From a checkpoint of a small CTC audio transcriber.
Model: norm rmsnorm, activation relu, moe soft, width 192.
Training: muon at rate 0.0051, 15200 steps, batches of 256.
Data: trained on short read English sentences (LibriTTS-R), 26041 training examples, 149.4 epochs.
Rows from block 4 of a small CTC audio transcriber, named by matrix and row number. Rows with one number belong to one neuron. Each number is 500 + 50 x the weight over its row's rms, rounded and kept within 0 to 999. All counts start at 0. Numbers have three digits each.
After each neuron's rows are labels from the 100 clips, of 14848, where the neuron reaches its highest value: "responds to" is what is common among them. Only what is clearly more common there than usual is listed. The data: short read English sentences (LibriTTS-R). In brackets: how many of the 100, against the usual share in percent.
# fc1: MLP up (model.blocks.4.mlp.fc1.weight, 1152x192), inputs 64-127
# fc2: MLP down (model.blocks.4.mlp.fc2.weight, 192x1152, transposed), outputs 64-127

fc1.588:525517541547579439533468402519423521464487439486572518553502481434510398475519611596569523587513539454427452510519491480542574545477500474486491477618461508390521529500459494501514511505476455
fc2.588:514427427480493501450589544520534506508484502499473646561535512540549496603544497502517518562441563527505503470559480541525465455473462548577475591503557538572442455431510493533472523549533509
responds to: the word "was" (49 vs 10)

fc1.614:507438564503438477470368480455509576503506533484540490612523513531511453461488432542454553584560511518463444524486463535550450448587520551514461472456460534445426472403464595407441519461462539
fc2.614:529670514449480548480474451450431448539529517536562519493513527427435514522468620464435527506485462537522550418461442548498491452550452507569428427468433404549489568542528592528416476569524486
responds to: the word "of" (39 vs 9.7)

fc1.97:523463538492547484455580409462539575458557450361481492487514489561476554484422495549573537475510510535472483481486610492425442494443517449437503450537500518467478556551452422544514469537510522
fc2.97:552487543498531578530454513388474542475524522514516509523520527582529521506496423460483469482612592482493576498514612457546473502582578555451570456515441488572496585489501477437528503561519603
responds to: the word "i" (42 vs 18.2); the word "think" (40 vs 1.7)

fc1.535:493524486514531582573548473447453502457428429450436413493465461453395497419523440502486576559579454439535506611578492452508512529407557648430447542468482444446475571505507525514511542475512455
fc2.535:548433587497443440525465556538520437509460488550471440504479581474540553545469603488542481428482548568402544489536544489518520468497497482478514506552503539450542471469518515536532449508559513
responds to: the word "it" (48 vs 13); the word "little" (26 vs 1.2)

fc1.467:394457515585514490513574434532433507469517470524376489565582525462514478559428528511402473384469500461580528532482461534596478501451534566565556488414499538435457554521584416486461475522552479
fc2.467:440574517402507471498510433555547567539500497506430504383530467450571529578508570578485499533547503488478567559583504512623393548491521525507563517434452550548527467501445484485459501481531470
responds to: the word "think" (34 vs 1.7)

fc1.318:646506584506533560449498588408513439500501483522511512452438498571480513532476502502471508500550499485451485478515417493497479551499454498502544513636499484428357405551558494519503500366494569
fc2.318:479505510493437422463522557515480606512446510498484487497573503612515527474583472560535580483409500510594523601426532508481536472472528537616514543414460550524593599462503524488546478562562480
responds to: voice: female (82 vs 54.1); the word "and" (34 vs 10)

fc1.212:549517422521522540517522491524491545468496441485431442491453514483518499466499488533561396500513546441528440441508480504571488491484493511555569527532539466571448518514579489515491507575536528
fc2.212:533511466467417501508508416406454533486501412514516487469536542580492497548585492454519526575525393543515590558529580493421632441492416478505440500457491534552494480581478502482459575479508404
responds to: the word "and" (40 vs 10)

fc1.433:456425534434525504496577490540546503501555481475551399509477446467540531527498564550445584505354472443445521514493534444509447619483367480512472537414440472485470468515547456549455434446475577
fc2.433:560498540522524530531497569554477542428452453508381516548523585522495528532501457499532500420453474533487476447585570469493464436587498498563457498626466555525444557525397528498567505412501522
responds to: the word "said" (39 vs 6.3)

fc1.566:396577551528417470507575527526467432518449411406514500517554495562523559507487557493449490466410545541548572516454527449519506510554537576401464429628542472452527529449583433457512482539492485
fc2.566:441540487456551546443495497568487561583544553592539536384449478568520557511531452518527513465541610451467499501475498403545442597457470457559570557482424419517516378516536517367476517477521436
responds to: the word "she" (84 vs 5.6)

fc1.331:510576518430483486470485605553516527531474544508390519591394528516470513451471510393506521418429519569501457578436456587555424479559424496559513498503480580390467517484463525561615467461454445
fc2.331:500572480560482486588472492536494498540430528541552375476567480427557382422493478523456466538455521508544540503430513541520515505535443511488518411505476501490490531539490481525386478543606489
responds to: voice: male (71 vs 45.9)

fc1.244:499522476417533520467445486573531460531496505384580483416445601477465479522512546536483458521570401406397458501460524543443522496455493562522593419596465549573591500512507534545515562442561515
fc2.244:412486435590344492481513392482478490506464512532462623536579439468530512517458425512524514480512523540571500496534437490519611578476512484439479562427455472514409491535501545618543533523485537
responds to: the word "don't" (29 vs 2.3)

fc1.449:440509525463503548553501494558554538540393575465476554547520496463469532544457562632511550494490528433499435547413548481494552481550525538533499458547491452467505492516560523549402492581483480
fc2.449:523514484587561456417496488543569470525489555474573503551473464497546482417539580497466472494564508419550536466590463410549510473547508397540410467485536552511485534535486480495472554490629494
responds to: the word "i" (46 vs 18.2)

fc1.262:427483420512481487524408492403574449516527471469428585468483504450598540529454529519543433443439577488573484473514464525544527535460459458531440463661571573513427472550472468473533519534431574
fc2.262:591434541440554493525579451587409507444455490509487499506559513571502462429510434499455562497516565487531483583518506427501552482592565566533513465432507492585536437437568527542456461368560391
responds to: the word "and" (33 vs 10)

fc1.438:490559550539578413543517560536517483476393479435500497474437502506510430512520520587541528448410397454487474522469449577550483486392484476521499559508473450427540453626473517541523409617573462
fc2.438:408430532413450537433566536471503521525456536488517461471569496541498506492490519410557477510529623509568591514500500446508432509592460422475535443529493522529512494522476536448554444452439513
responds to: the word "to" (42 vs 14.5)

fc1.563:522378548527515507395498516539521450528492461359483522557446540549479512492573445499565469513463496475460522509455349516526462463537514565539435430490587458575450466558320440532504461511582564
fc2.563:418652454508591513500471491508443470470639468465498502487460498493537586621464512599471524511494480584542459455538535513461527454455474516555439561542431440455472463552531545403517429526458462
responds to: the word "it" (34 vs 13); the word "he" (33 vs 10.7)

fc1.170:507524516548533576470564481525508592509534570506516498559466517521498484467507565521502531457466477559524442532485508480563422536492554445582417485412576459442509517536437470529532459464514416
fc2.170:476546517504566455523478415537503512548456462510509551438485577536516415466494437386485514482577471566392530490555527604465445438512403512540458383494468538549479531440500518458510455574453428
responds to: the word "his" (25 vs 4)

fc1.695:474519590481485542470536344492483469474532452465561410459566529466475524518507469445552471486533477523425518417543552510479496542492518576374556469470423468438497470541514464500507567465531490
fc2.695:577490445467449466534445506523525557514447487535500471517455492493484451478518489540429491522544566407567359549417439531469472547530430488426473465456495477582476536526476621410406445402559523
responds to: the word "to" (39 vs 14.5)

fc1.733:549508354486551517406450454507556576524500548458450481450470558495511455427453500528471541550490516471498471526528421538519508477575374516567458617430402462441470569432459519438609443417495473
fc2.733:476529528519508490573513603466419512495569441622478398570475400468481457538574419521552488470413433436462510525493543502490515487453464440461512441564553523489570462611504448437441491601480539
responds to: the word "his" (28 vs 4)

fc1.715:549458553531473593606493507483547517461397479481456416502519496531546503497392446474424521598496480536483467482451499496525419529442505458501543449486495451461477474507432491430488441548505535
fc2.715:481593507508445428475569480478504464529494416574369517445548535485499416444477532632438515464459532435520421508443586523582528594460550547515489518543601522538457417508605537495463465472415489
responds to: the word "me" (53 vs 5); the word "him" (27 vs 3.9)

fc1.137:527485502475411464482579490494490518487493521547420455482537489588562544542453476499536570448437430475629529520549547546441551637477494503529474451548520460453409516502534545551478486577564478
fc2.137:537504477572471476495455545475534435474486509432567441422543537612536557460562522539421490601577540467497522501589466520523582533487442515517451541521500465519464511553501497480583566412473563
responds to: the word "he" (31 vs 10.7)

fc1.667:549538546458443627561491501492482536513580448563450612510468477530414514514508512496453597440448514573474441606484500486512472567538471549543450523499474449502625424497475467480465496447512511
fc2.667:536568553548428408581481478407445461517479470500519462554451497452577463498400430569522460498563607516548513489452449556519498614586517562470532501522493448483380470540449530539551534486516483
responds to: the word "said" (37 vs 6.3)

fc1.195:534521466536527583506437482467365519475576591514487510578560462586477569578493475648466500528465511489552509589504583510484464517516439492594610477515490445580516516535554475510469456440582419
fc2.195:497538420504422546446578453503613518450386530506492540443396490457479505452469532508404525481548473520498507420551418540503504466471505491509473480493561534557497407435375472422510468466397588
responds to: the word "he" (34 vs 10.7); the word "him" (30 vs 3.9); the word "his" (25 vs 4)

fc1.749:485393375550529450528425406510433503453502516362514463547501505515449517509490476460447527502529416534452455474507557498517489587339483518457460508433400493553482529445587510404440494408483374
fc2.749:511490561418530520540491512459570571552484460526546581544590451528505485461554585469465468445462493569437418397504436429455453460466461498575531506511532502452534520466432573543490528498510526
responds to: the word "very" (70 vs 1.7)

fc1.559:511579484500443534531517506540359435476479532534608416508536417520460535511509532523519475421570546500549411504559552474655564575469592470504508549491487467432553470519436504488497512562519446
fc2.559:476496514450483459498451479421582504544445476486478475490479528598461523534534494458566485471519487461439580490541475557474522489537471522576499527484531585561434600477465569520535530432561532
responds to: the word "to" (37 vs 14.5)

fc1.377:520587380460510502562515473433407553486563521551495460498472440499487533548501515466478543593489577491499508493412416462564519522414486348584480538525508539453498524565435565540457546532469460
fc2.377:400498447464558534498533567551523463485499422378555553466519571564444496547535474567589435380526521517494482563481557625505504479414468436480389511502530431496489546519577479471503498489539449
responds to: the word "again" (33 vs 1)

fc1.176:483486530473477531564551569538521550543488516518443406514477479407492520518465554510508571466499516497530476400497524483442532522459417502552562508554552437416573481412540435467585449558448552
fc2.176:505539392468429485441495468475481535472468582544518607440477543592525468462475506503526463445459564430447416512517431549546457521567489486432411443476529511516517483478439506518373501491466506
responds to: the word "he" (46 vs 10.7)

fc1.68:407382596439503533522517495450524539461490482581449425475535635522533533514603404574482558559515506444469532503464603514465585585456517499502612356508472517454442533579520467488452513446445469
fc2.68:538497425519492441500559511547511452596495472479471604594512425522461505557426519525526492543402439476560543455525437525529454498582438472532453569511534595484482413503483411529593519482502563
responds to: the word "think" (26 vs 1.7)

fc1.516:483475544529555557533480423651425452500547540432452521408455505407465583519521534512544435500444503413488417581530546469563565575518474506380463542425433540490514469601443473505543509453443483
fc2.516:582516491453483389499519519429551538506559442532496416511488523483490462461399485433486482439501442507465578577523509540469475517407557495546430497532578467477479406514453577560532512533504497
responds to: the word "i" (62 vs 18.2)

fc1.379:399441429484503605478434508623427587502513539447437500493341473587437504443517459506549540596534550450543379439526476470531490498568546478546492467478548516490514584419467457513470531527509523
fc2.379:536495444508413483581545556503506485496514442513431509462605485497505558491547519493492464368460515512507502570531417582469541450324532471508504445489467467426539399496498465545576458562544409
responds to: the word "was" (27 vs 10)

fc1.404:504615477447467421560473525508430610429459453513539433501541478422572433490457535368468531562482479586459428516443544563508496481579522488440537526545531521532500433446495429474500594462512541
fc2.404:417482496508540510471530476465572523537523517522544468549427557491510535438434480520580514457558446486504573399544568551460465529455561539584388432509396571603482436526442485467529505556463542
responds to: the word "to" (65 vs 14.5); the word "you" (43 vs 14.8); the word "do" (34 vs 4.1); the word "be" (25 vs 4.6)

fc1.145:378476527504469535439544468508491502603489534473525563454471531494452511511527533539583449415491542580475545579502406481510467537481533470547458507495418545574509575586526466484544573465481583
fc2.145:577602559441439472461467493437504466406552495480510507539502517446461505559493527611403442513521566434482437490600463529421470523459519522554423556508516358523529482499493506548535499517464503
responds to: voice: male (72 vs 45.9)

fc1.714:541404476486490526451576513522449483391542471490422435479517493524423586466551524453476368466511559573444552556559526460547499595562557400435469557526583552432490463575510484606538480531510484
fc2.714:529505404534408477534439516525510507526452572541456501360515560432474524565484527502485524536459490490580504430554459476461477464467450509525447490509535478541495550483506396426491497553525553
responds to: the word "i" (47 vs 18.2); the word "my" (28 vs 4.1)

fc1.387:502490465456496469505548502458438492517490470516507520514453509563415555508572541483512401471492566438539527502360490471443489475562475427555453496423546546500497461534503566466465451547543425
fc2.387:539503442496543540531406503499455488422479599537481511513477572434518456562518545442564564475543533442472405489490483479513425468548498496452491450584446487487449501536483558403557477455463606
responds to: the word "i" (57 vs 18.2)

fc1.553:447519526486540466482446557450490489526530491541539572406431525541491495559531488492549549531470460523401391536541412454538523430493469580601478518460420499447565510516495421468504538614525428
fc2.553:591502500391492490640517465443563562557494561492547507424538452460502526512483558537472409508504458373545538514528549461514497524478508413465537467431582551509499521458600540419455453426421550
responds to: the word "and" (26 vs 10)

fc1.47:512541452468433551508564513400451428549452457538560476429442481583435551485563484336546582428471514487517421543484540438479479536521491593506484509537535499448475497507554508620522492463492524
fc2.47:466528516524441446504493561487546505519471477543442480433433492425498513505471579500368451449476474492381590492465561634516547557437559520519444527516481491539452471585540507472458532570519511
responds to: the word "it" (72 vs 13); the word "was" (31 vs 10)

fc1.69:553483521448483394505451447485500497520538451472483444469504488497574519490426456562456506570504542454497498491484611488494522613455525532579499500517504581455477600461516513492555397517572506
fc2.69:508530439482447367606466530579527498490464547493501377402541579574554567436529461497444518556483518497512512482610530541448524533443467440532417579468512562507514525554509509415559512540499496
responds to: the word "you" (86 vs 14.8)

fc1.151:452459484449499533620512531578487393549537537491601508405439494546477507472433495420536510501491532471531491456476512533498488525480557542552517436460522493540487563481506511515437432498491491
fc2.151:485558500565480485398492511493470556479478422453477365484458532539508470549545534482468511423520517556441562505537515553475541592458483527503380454428515553504513413511489426452587453436489535
responds to: the word "it" (97 vs 13); the word "was" (82 vs 10)

fc1.332:543488507499498439499466479445511456540467571659450457485517545515556567468444509415472548550468476491651472386461506504567529581448489559544543477478440564489544481538430432439558506441506443
fc2.332:488395432492505570575614451547524581523540453452468451603550513486515444501479422479560541532502514536496499541577522575464529521520534533497446525384518457532433529485518459632430562551467474
responds to: the word "me" (38 vs 5); the word "only" (31 vs 0.8)

fc1.164:519445518471463496449540512545544457441562493565473480484442352470463541482491477511553611462456580531518516462539562479534526552477476619541383462442528545499435561431484549560579487596441480
fc2.164:525562483516599519560457541544437515500464572482537427516590520397448574468542552519418546486495504375517477443470499513431542461573499449512556603450521423459506422549585495511563466367499608
responds to: voice: male (75 vs 45.9)

fc1.157:471500525524533414499503498363477476449477596534585441424487558390506479458430447545506469524628479527508455548544489503508538629525417522540596517607483465542511471489487543500475511545498537
fc2.157:464545508572541534492489518597469524505495477466439506559507459549537568549471496427550496469455556463539491458484541587443440378524516546424424458495502471523391512472479455489583410603575518
responds to: the word "the" (57 vs 25); the word "to" (39 vs 14.5)

fc1.175:515532543456513561517533499502435530478452470480488462524534473438532538439453465523394493406550520517474426540445474465503503520546551550485567510513465509503436543574426499406487415404463548
fc2.175:490479546519562420496448550552478465486565528569576499421443504514539504547586466435527523543435399501439538445550562563465561523507431538457477425410489544508512471403489527549499496618494463
responds to: the word "it" (42 vs 13)

fc1.499:518403514478440553433477526512474473547529450428493549475565538502530542466434503481551521562509386466364481466445560454493442532490543418519608406430492509553655476549477542528498445474535496
fc2.499:519494436542531469460396443495511496492491577482406456576422479572444498440517562446574477556427569489531548577545511525457492418515541504455476555422501539451474413502429538580567491539481443
responds to: the word "never" (31 vs 1.3)

fc1.482:507501545439461453490487491560529447591564486449519521500500513574533562478510460470313539485517468534518479514509502525484549566580533624508534507526523474462409553438467471561523545585507550
fc2.482:482536504475493478403481497517540497448526484428496561470422482550490504524538515525524469544555487406472529479588503370463437555474442514484443567536527478520537479448541469510418435432429438
responds to: the word "you" (33 vs 14.8); the word "see" (25 vs 1.8)

fc1.684:536498482533574509547467499435492451423470477400482496501383438493476507543548469492574443476420551532503488606555552513452521485464448527528506464524551549452472511479487532484474506536632453
fc2.684:482487561450513444469549513636522436517538529570527545519559482454510509391427543532448523529545499455411493512424494422487552490483561487521470605448468420524596497479540513583537470427416561
responds to: the word "said" (43 vs 6.3); the word "she" (37 vs 5.6)

fc1.140:440571509600560589494452600424491512503434478483474496534496424492515490553485535464565518537508575546372499516533489425462465513470562467535480534510527492544538538586582571526426563538506431
fc2.140:501525421442519527505566471439541487545491466437538554505551537358470505561550503544351515464532467461566562535389578470527528384491517442487573475402471525503539489509458468457576448435528493
responds to: the word "very" (28 vs 1.7)

fc1.96:550450556549466440594404519487552502490495462554477507422488435509594564481581547578506480500575496456517416476537520543535500522492474464456434572584511481539479483543490485469444447528513566
fc2.96:463503437513449483508621597479413484512458536481511520576524487438507334493445466430576447476511420514468420504585475552516426468498595536501483373477527522503509528470540450474584528467540476
responds to: the word "to" (51 vs 14.5)

fc1.144:369593549483512466538481534517535470434491560456430480480485461538501536531449522488479465459535410443521462607557478499550519540501526597476476541459506397605426472571486579561491571441543545
fc2.144:510484526558397527494540515500416506511491394570476569541495435514510460418521557466499552543511579505481511429482585541494517498502510425584535546505582572495474549456447487500517460411419494
responds to: the word "i" (45 vs 18.2)

fc1.581:402514542520495475573519499446483499408601484518470540534394532529442413454445373511506467487463484441524498540512564480541447469528356506475605498473516430522521487433507565494519492528446540
fc2.581:504585489498514560509488503506548538525443537470484438482617530500546480543481575408484488434528548555438525573481444554471512432610558526446458509538550515484434500470493400547511527402431565
responds to: the word "said" (48 vs 6.3); the word "he" (27 vs 10.7)

fc1.194:491469445450511526420460513478451489544461407495571489543524536484467483534459534504524492422558484565478488490414469576519533539558532468531496483550450516431533539510465539451511459511448505
fc2.194:547502462535565573496516447548536411512570424496503533453462546572559471480462556424549499540459574477481406514569523444590508458445501467514546464397550477543541437509524440471522639496448474
responds to: voice: female (84 vs 54.1); the word "well" (26 vs 1.7)

fc1.159:404581475532544458452557506546496542552431526441471499575465524454543479579509551467574504458592571490552454456481556572478506505567531488504511501555452555474450506589470582587482598485569467
fc2.159:473507524579502552469434468579468404469563530489528452577553518546520560509503530540500558508473546493543510481522547535542536539571479513481481454528472385540501428448455416495469437494476528
responds to: the word "the" (61 vs 25)

fc1.233:508528496505435543514397493489469579556560429504536474540488512512492476462570501518522545433534475492532481513476539453509499425463558493572395488554380493479518466457565477478510520478472388
fc2.233:494599498452520524496461530531489460553531477479585513493518476510455490578548447566545575467490576416411447472555442497533476531462563421568551522416556478462517430567522498448425429489499544
responds to: the word "very" (28 vs 1.7)

fc1.182:524626507480589512455534513463477536482490422518470551477534458504511478393446527519546506467493521523492449551377473471515530477513447517479401443569558539533524554549452454591573528437532496
fc2.182:482463532490443516485411476564497483521525542534545478530537446606518476622579504504511531391494560393516547460503612577471499485529521567486555485435470388507489524482499514384454474552455429
responds to: voice: male (75 vs 45.9)

fc1.525:549450581486472517508490478543527480572484476511519457557482511384478477637509615476513471510505472460475555497548522498552553546546541557515557486526473501488448484576442478489577419462547607
fc2.525:408465401487454446463572620481464534504521468505509451456513474439493404499475460524477560481549512507504553518476440547475505473560443485490511473480440474556572542473493405480397510497456509
responds to: voice: male (72 vs 45.9); the word "to" (67 vs 14.5)

fc1.98:485483397503471573430347484437468497504470548456529460646419530515460536451530559498442490379572502427489428542480517476489482537475474497601533656454431439413490526534461523530516518454609524
fc2.98:565485408494448518557565472557472532564493556637412444479462435582510427476503593576566531554533519484462564493433451582476434491472402561457506492452451440555494441529493445556483520558447427
responds to: the word "and" (28 vs 10)

fc1.503:625573496517539515498507598513574444497451481597522506576537546507441563523554449487514498493593467525470496652476486502532471537497403528526488501503563491545459454484448494518481456473487525
fc2.503:497449534511510556468527615518449586492443399495448515447415368468473569627506468508482430523473541481472499424532474556518468464518560555511437445470466587557472491500461431494420546460574539
responds to: the word "tell" (27 vs 1.1)

fc1.90:611467550549559519481503516518507507516404430439559465477479473526482518477502541450469450501543564440539511545611455528558419592497492604498443528517519523459547503559532496490440591567493439
fc2.90:526606576582486547510537491588528456509500415520563435500579490480446577562542411618538466565495496555486491516454551508580536444528478445479592492497542591564476542457545578527515477420557485
responds to: the word "little" (25 vs 1.2)

fc1.70:510486518469529520454491553513425532534402510437550489558521569574503566488516482516568556486532575399572535522564507546574482452496508565496462555515493509575426509618545455507469485541494519
fc2.70:465534491561529472494516401515560470428461549436546443469546467437474577480579473517488539482457411503525504490411573436439491528536478436542495452490576525462510517472497612549499464422474475
responds to: the word "little" (47 vs 1.2); the word "a" (32 vs 11.7)

fc1.345:496539505499476455532533424468521372582509473473543590533531550590495435592500456618470423521508463510446580583451501429492563489444504464495498499555509626438462472418544553496524433552561510
fc2.345:462499558591474541496504496560531449475603485503532519495486552384448438550515590489501405461560590498543552438445460484457394431446521487522492536481507506531542494498447517478549489479532435
responds to: the word "he" (47 vs 10.7); the word "she" (33 vs 5.6); the word "had" (27 vs 3.1)

fc1.661:459435556492593456511513433515480513505452424476464511519486395510462569573525478451532488585412539572471462490537528573581551545453480514551483528502527432482451547442579544539417513420498546
fc2.661:497618437576405484584559474518485507402499513606630479380485543454510467462438519513468430492564416498525471520451486467552403422508484499511449506510486504531530447520457501545509458614474485
responds to: the word "think" (26 vs 1.7)

fc1.691:499454476511528504519563448486450492506433525554518484526382436583529508574487526459442553528522486409508498545503494366489514577517412496589509462443460502581474574475474437534501493516491495
fc2.691:439522491517513545498572543439520495488477445487476655585488456374556499463470474573525478495519595527494511461539457519486529496508566538526429544566508487465481402478414499467416591455445549
responds to: the word "me" (38 vs 5)

fc1.358:452426504577504525493469604578494521504455420467565489674455492547515566521506609419468460460455581370497519525453587552536524450530557521512486463566434511413428503501536499529511498533493440
fc2.358:420536503500432515475472435463454520483588495513373397385456382538481506461513475560544473556541417525490458511466384472416516540499444480538539505458512535382554505515481451480512548485457511
responds to: the word "of" (37 vs 9.7); the word "course" (27 vs 0.6)

fc1.440:524495498466496477528601566420455529501397546462421559520540570421430454457534466564496543586430533469551497479395508544440453514459410481539612454488461433490477474462544488524514494613494509
fc2.440:521524519560470467547456416500528441516520439491576434516486462539533481598438461419418406530518482576519555489616471456549590461485506532442462485559518511528493531488447493499472580488466470
responds to: the word "he" (34 vs 10.7)

fc1.271:495529528510497429523505511469578505548604507505506452401568515473457574289444485563485537507604478458464479479634473420502505469546430540512518479583458506478535491411560591549462501493517518
fc2.271:513541470532443546512483575442544563418485566549426553477560542472500508504515552501501441503483560532526455482515507509414552471587454518457547566539571515487522535439423539460592478487394473
responds to: the word "said" (57 vs 6.3)

fc1.555:498472442547451534446491418463517460508505483582528520477534539459513584483417495532599511519478451424535545563437536469508477496604500501573572465401507494533506491577464408450530478457554535
fc2.555:477509515441506461590496465526452528502521547400409518530553470502535445491543411464457604537439474460482509470584429528460481520561532483355459543573594470495549508485617584594535567532474454
responds to: voice: female (86 vs 54.1)

fc1.6:531503441526501553581489558448433510549591487489541555442526507572520564538552533616435488496589545555517529514415565473475573526505435560407555455513482474419471498411602480549571505490483521
fc2.6:515455530451510490371465505556464434484494541496554537514501524423502599523507451515540626478468513394476452540514576572567480455555439561543467497541565573481574473507531516526442544520519493
responds to: voice: female (85 vs 54.1)

fc1.196:561443544558477495547628511527481502373579446510490487513400541522487566460461421543403573472464567465546488577630470466497443527546454526529570503429480501578483431495476501549490460496493536
fc2.196:515513552453501575517516555484410434523574507475434469549439616509505477524451506494557583498516562523500463492446559499448515507562425543525549460527526507531482505477549410504449530418489545
responds to: the word "said" (99 vs 6.3)

fc1.402:547484449424514443522516518512516484512498454537546427543453471539542530514480582496502492508497581427493468519571455445501566513502416568504551411497434599592497411547410550494572521591471579
fc2.402:527478499514447516505533560527561560456488446437540519527496556412476482479450535483479495606544565482499480453438502510502419518494532454567428544638577572363553445456578544447477402505471555
responds to: the word "to" (39 vs 14.5); text has "seemed" (26 vs 0.4)

fc1.426:417512432563513427444460529583460433412491523392447393504462475551468649532425559396442501545498489477451504490400501462494499473512543487542512598481507525512562539404428474504525461508518576
fc2.426:513534400455477466525470555517487636491459524544568544552485483432484450497537443556486573465603597665513444459557568503496554500484481575482471464513501425579434512598485518495451461477567513
responds to: the word "she" (28 vs 5.6)

fc1.368:498532474462459621557505611434397652511455563476479479460543463605525491453472446589578595582491446486486371458497581431549366441513466457522479553499431478540495569466453471489521508432526538
fc2.368:588555530472525468392514475547600451553521505537414510478502541576413434475553533427447500559487518550484550496507463568550517554444398552575559406412485512450557508498455491450540452583424470
responds to: the word "his" (29 vs 4)

fc1.193:475485465493505471623536546540555361439508517578540472579495490495577540438485498499465516426545471523477427550386404528535416500517476411516511454548578509510391539557495456558459516478574502
fc2.193:579561472443425496443430545534470554572519418528510540464591626470393443532465504522471499436481504586537555423492516507514600473507522478483497490429490455529593501560441504452492499485456521
responds to: the word "you" (57 vs 14.8); the word "do" (25 vs 4.1)

fc1.524:503499548435450513481485502525467476565366444410443534572493504515527418526419416572545437555543412541441540449528488544518527479442446491460519466577503453422553512515576442545498476556458466
fc2.524:436409497583493486481440447494591445458583551560569538506425470489514540495519540478437401458544618591513519494493493415560483540489521533574412508432539490496489559528451467371556520487561501
responds to: the word "you" (39 vs 14.8)

fc1.183:501541543527474462526492451569489599521501577534482479492532529463548542529418437491476491570426403507580416592529510458497463469484540486487408472417574453549665523519548492514469525541479476
fc2.183:386539383478550566474441581509533434456488487456557531507441511610503461490466535545515615452590450497540528512545471618552502533540480482540569443529521413585427488557403446461412494427535507
responds to: the word "i" (74 vs 18.2)

fc1.545:457460579518520460440477487561433459461516444395497499442540549525563536490546439475481539458479543465531448595445534488430571468440422607561458467515502368599523481510538511513481541444516469
fc2.545:526438537524507519489522476539521522579507467648533531515453517501410470466406504490536561494525489515503501439588432445453497493497490421525516582530419460443424472510463434460467397482515493
responds to: the word "she" (30 vs 5.6)

fc1.106:514429452517565538460499424597430438487403418507469541541437487624501521457563512575446608586445452533573435486503562518477466469515523583564494414531463549483494482393506522565509442598453505
fc2.106:529532467491453489457512560485516530550551589489423477468502552490491464529494528548530469410540427440445496518434483525406627533552423416530420614498523433440505466506505493437517442431541468
responds to: the word "it" (46 vs 13)

fc1.629:541518398575460564429420509535481509522385559504560428475507494567510562570516539478508508593412418479444527494456431441498450526507553460525451498467415493525524516489442376501397471560532502
fc2.629:515416459464461483502534435588530476428572464548489463513489508497480446570527451544515508495666579585497453620450513516638598564547512556513601482524508493412504503468566547540536445433405460
responds to: the word "very" (52 vs 1.7)

fc1.32:553507426448543396565490431422433453440572423473548473549462540412523577552487480606559406496416537471468550509467595479538551585484484487446525547495496516463411501458543544450508443525500528
fc2.32:488508550525494560495528565519553447482431497540475586494555479535583457447461559436508417490554524592550471511560410525431398543485518463442530486486502430519570474521568525518581510484442541
responds to: the word "she" (29 vs 5.6)

fc1.201:526492617500465544518513449399450427409511401493524488613446480457593606490446527484491494498531489390541444479526489548524430470436650604521503508553443494407535452528485532428500465562398542
fc2.201:331559489464478463544440549566481515554451502489560540399575532490423416482494478484524558563435529517480521540481477532424509523539374499564446533465503459531416522479481564523465534522608461
responds to: the word "to" (47 vs 14.5)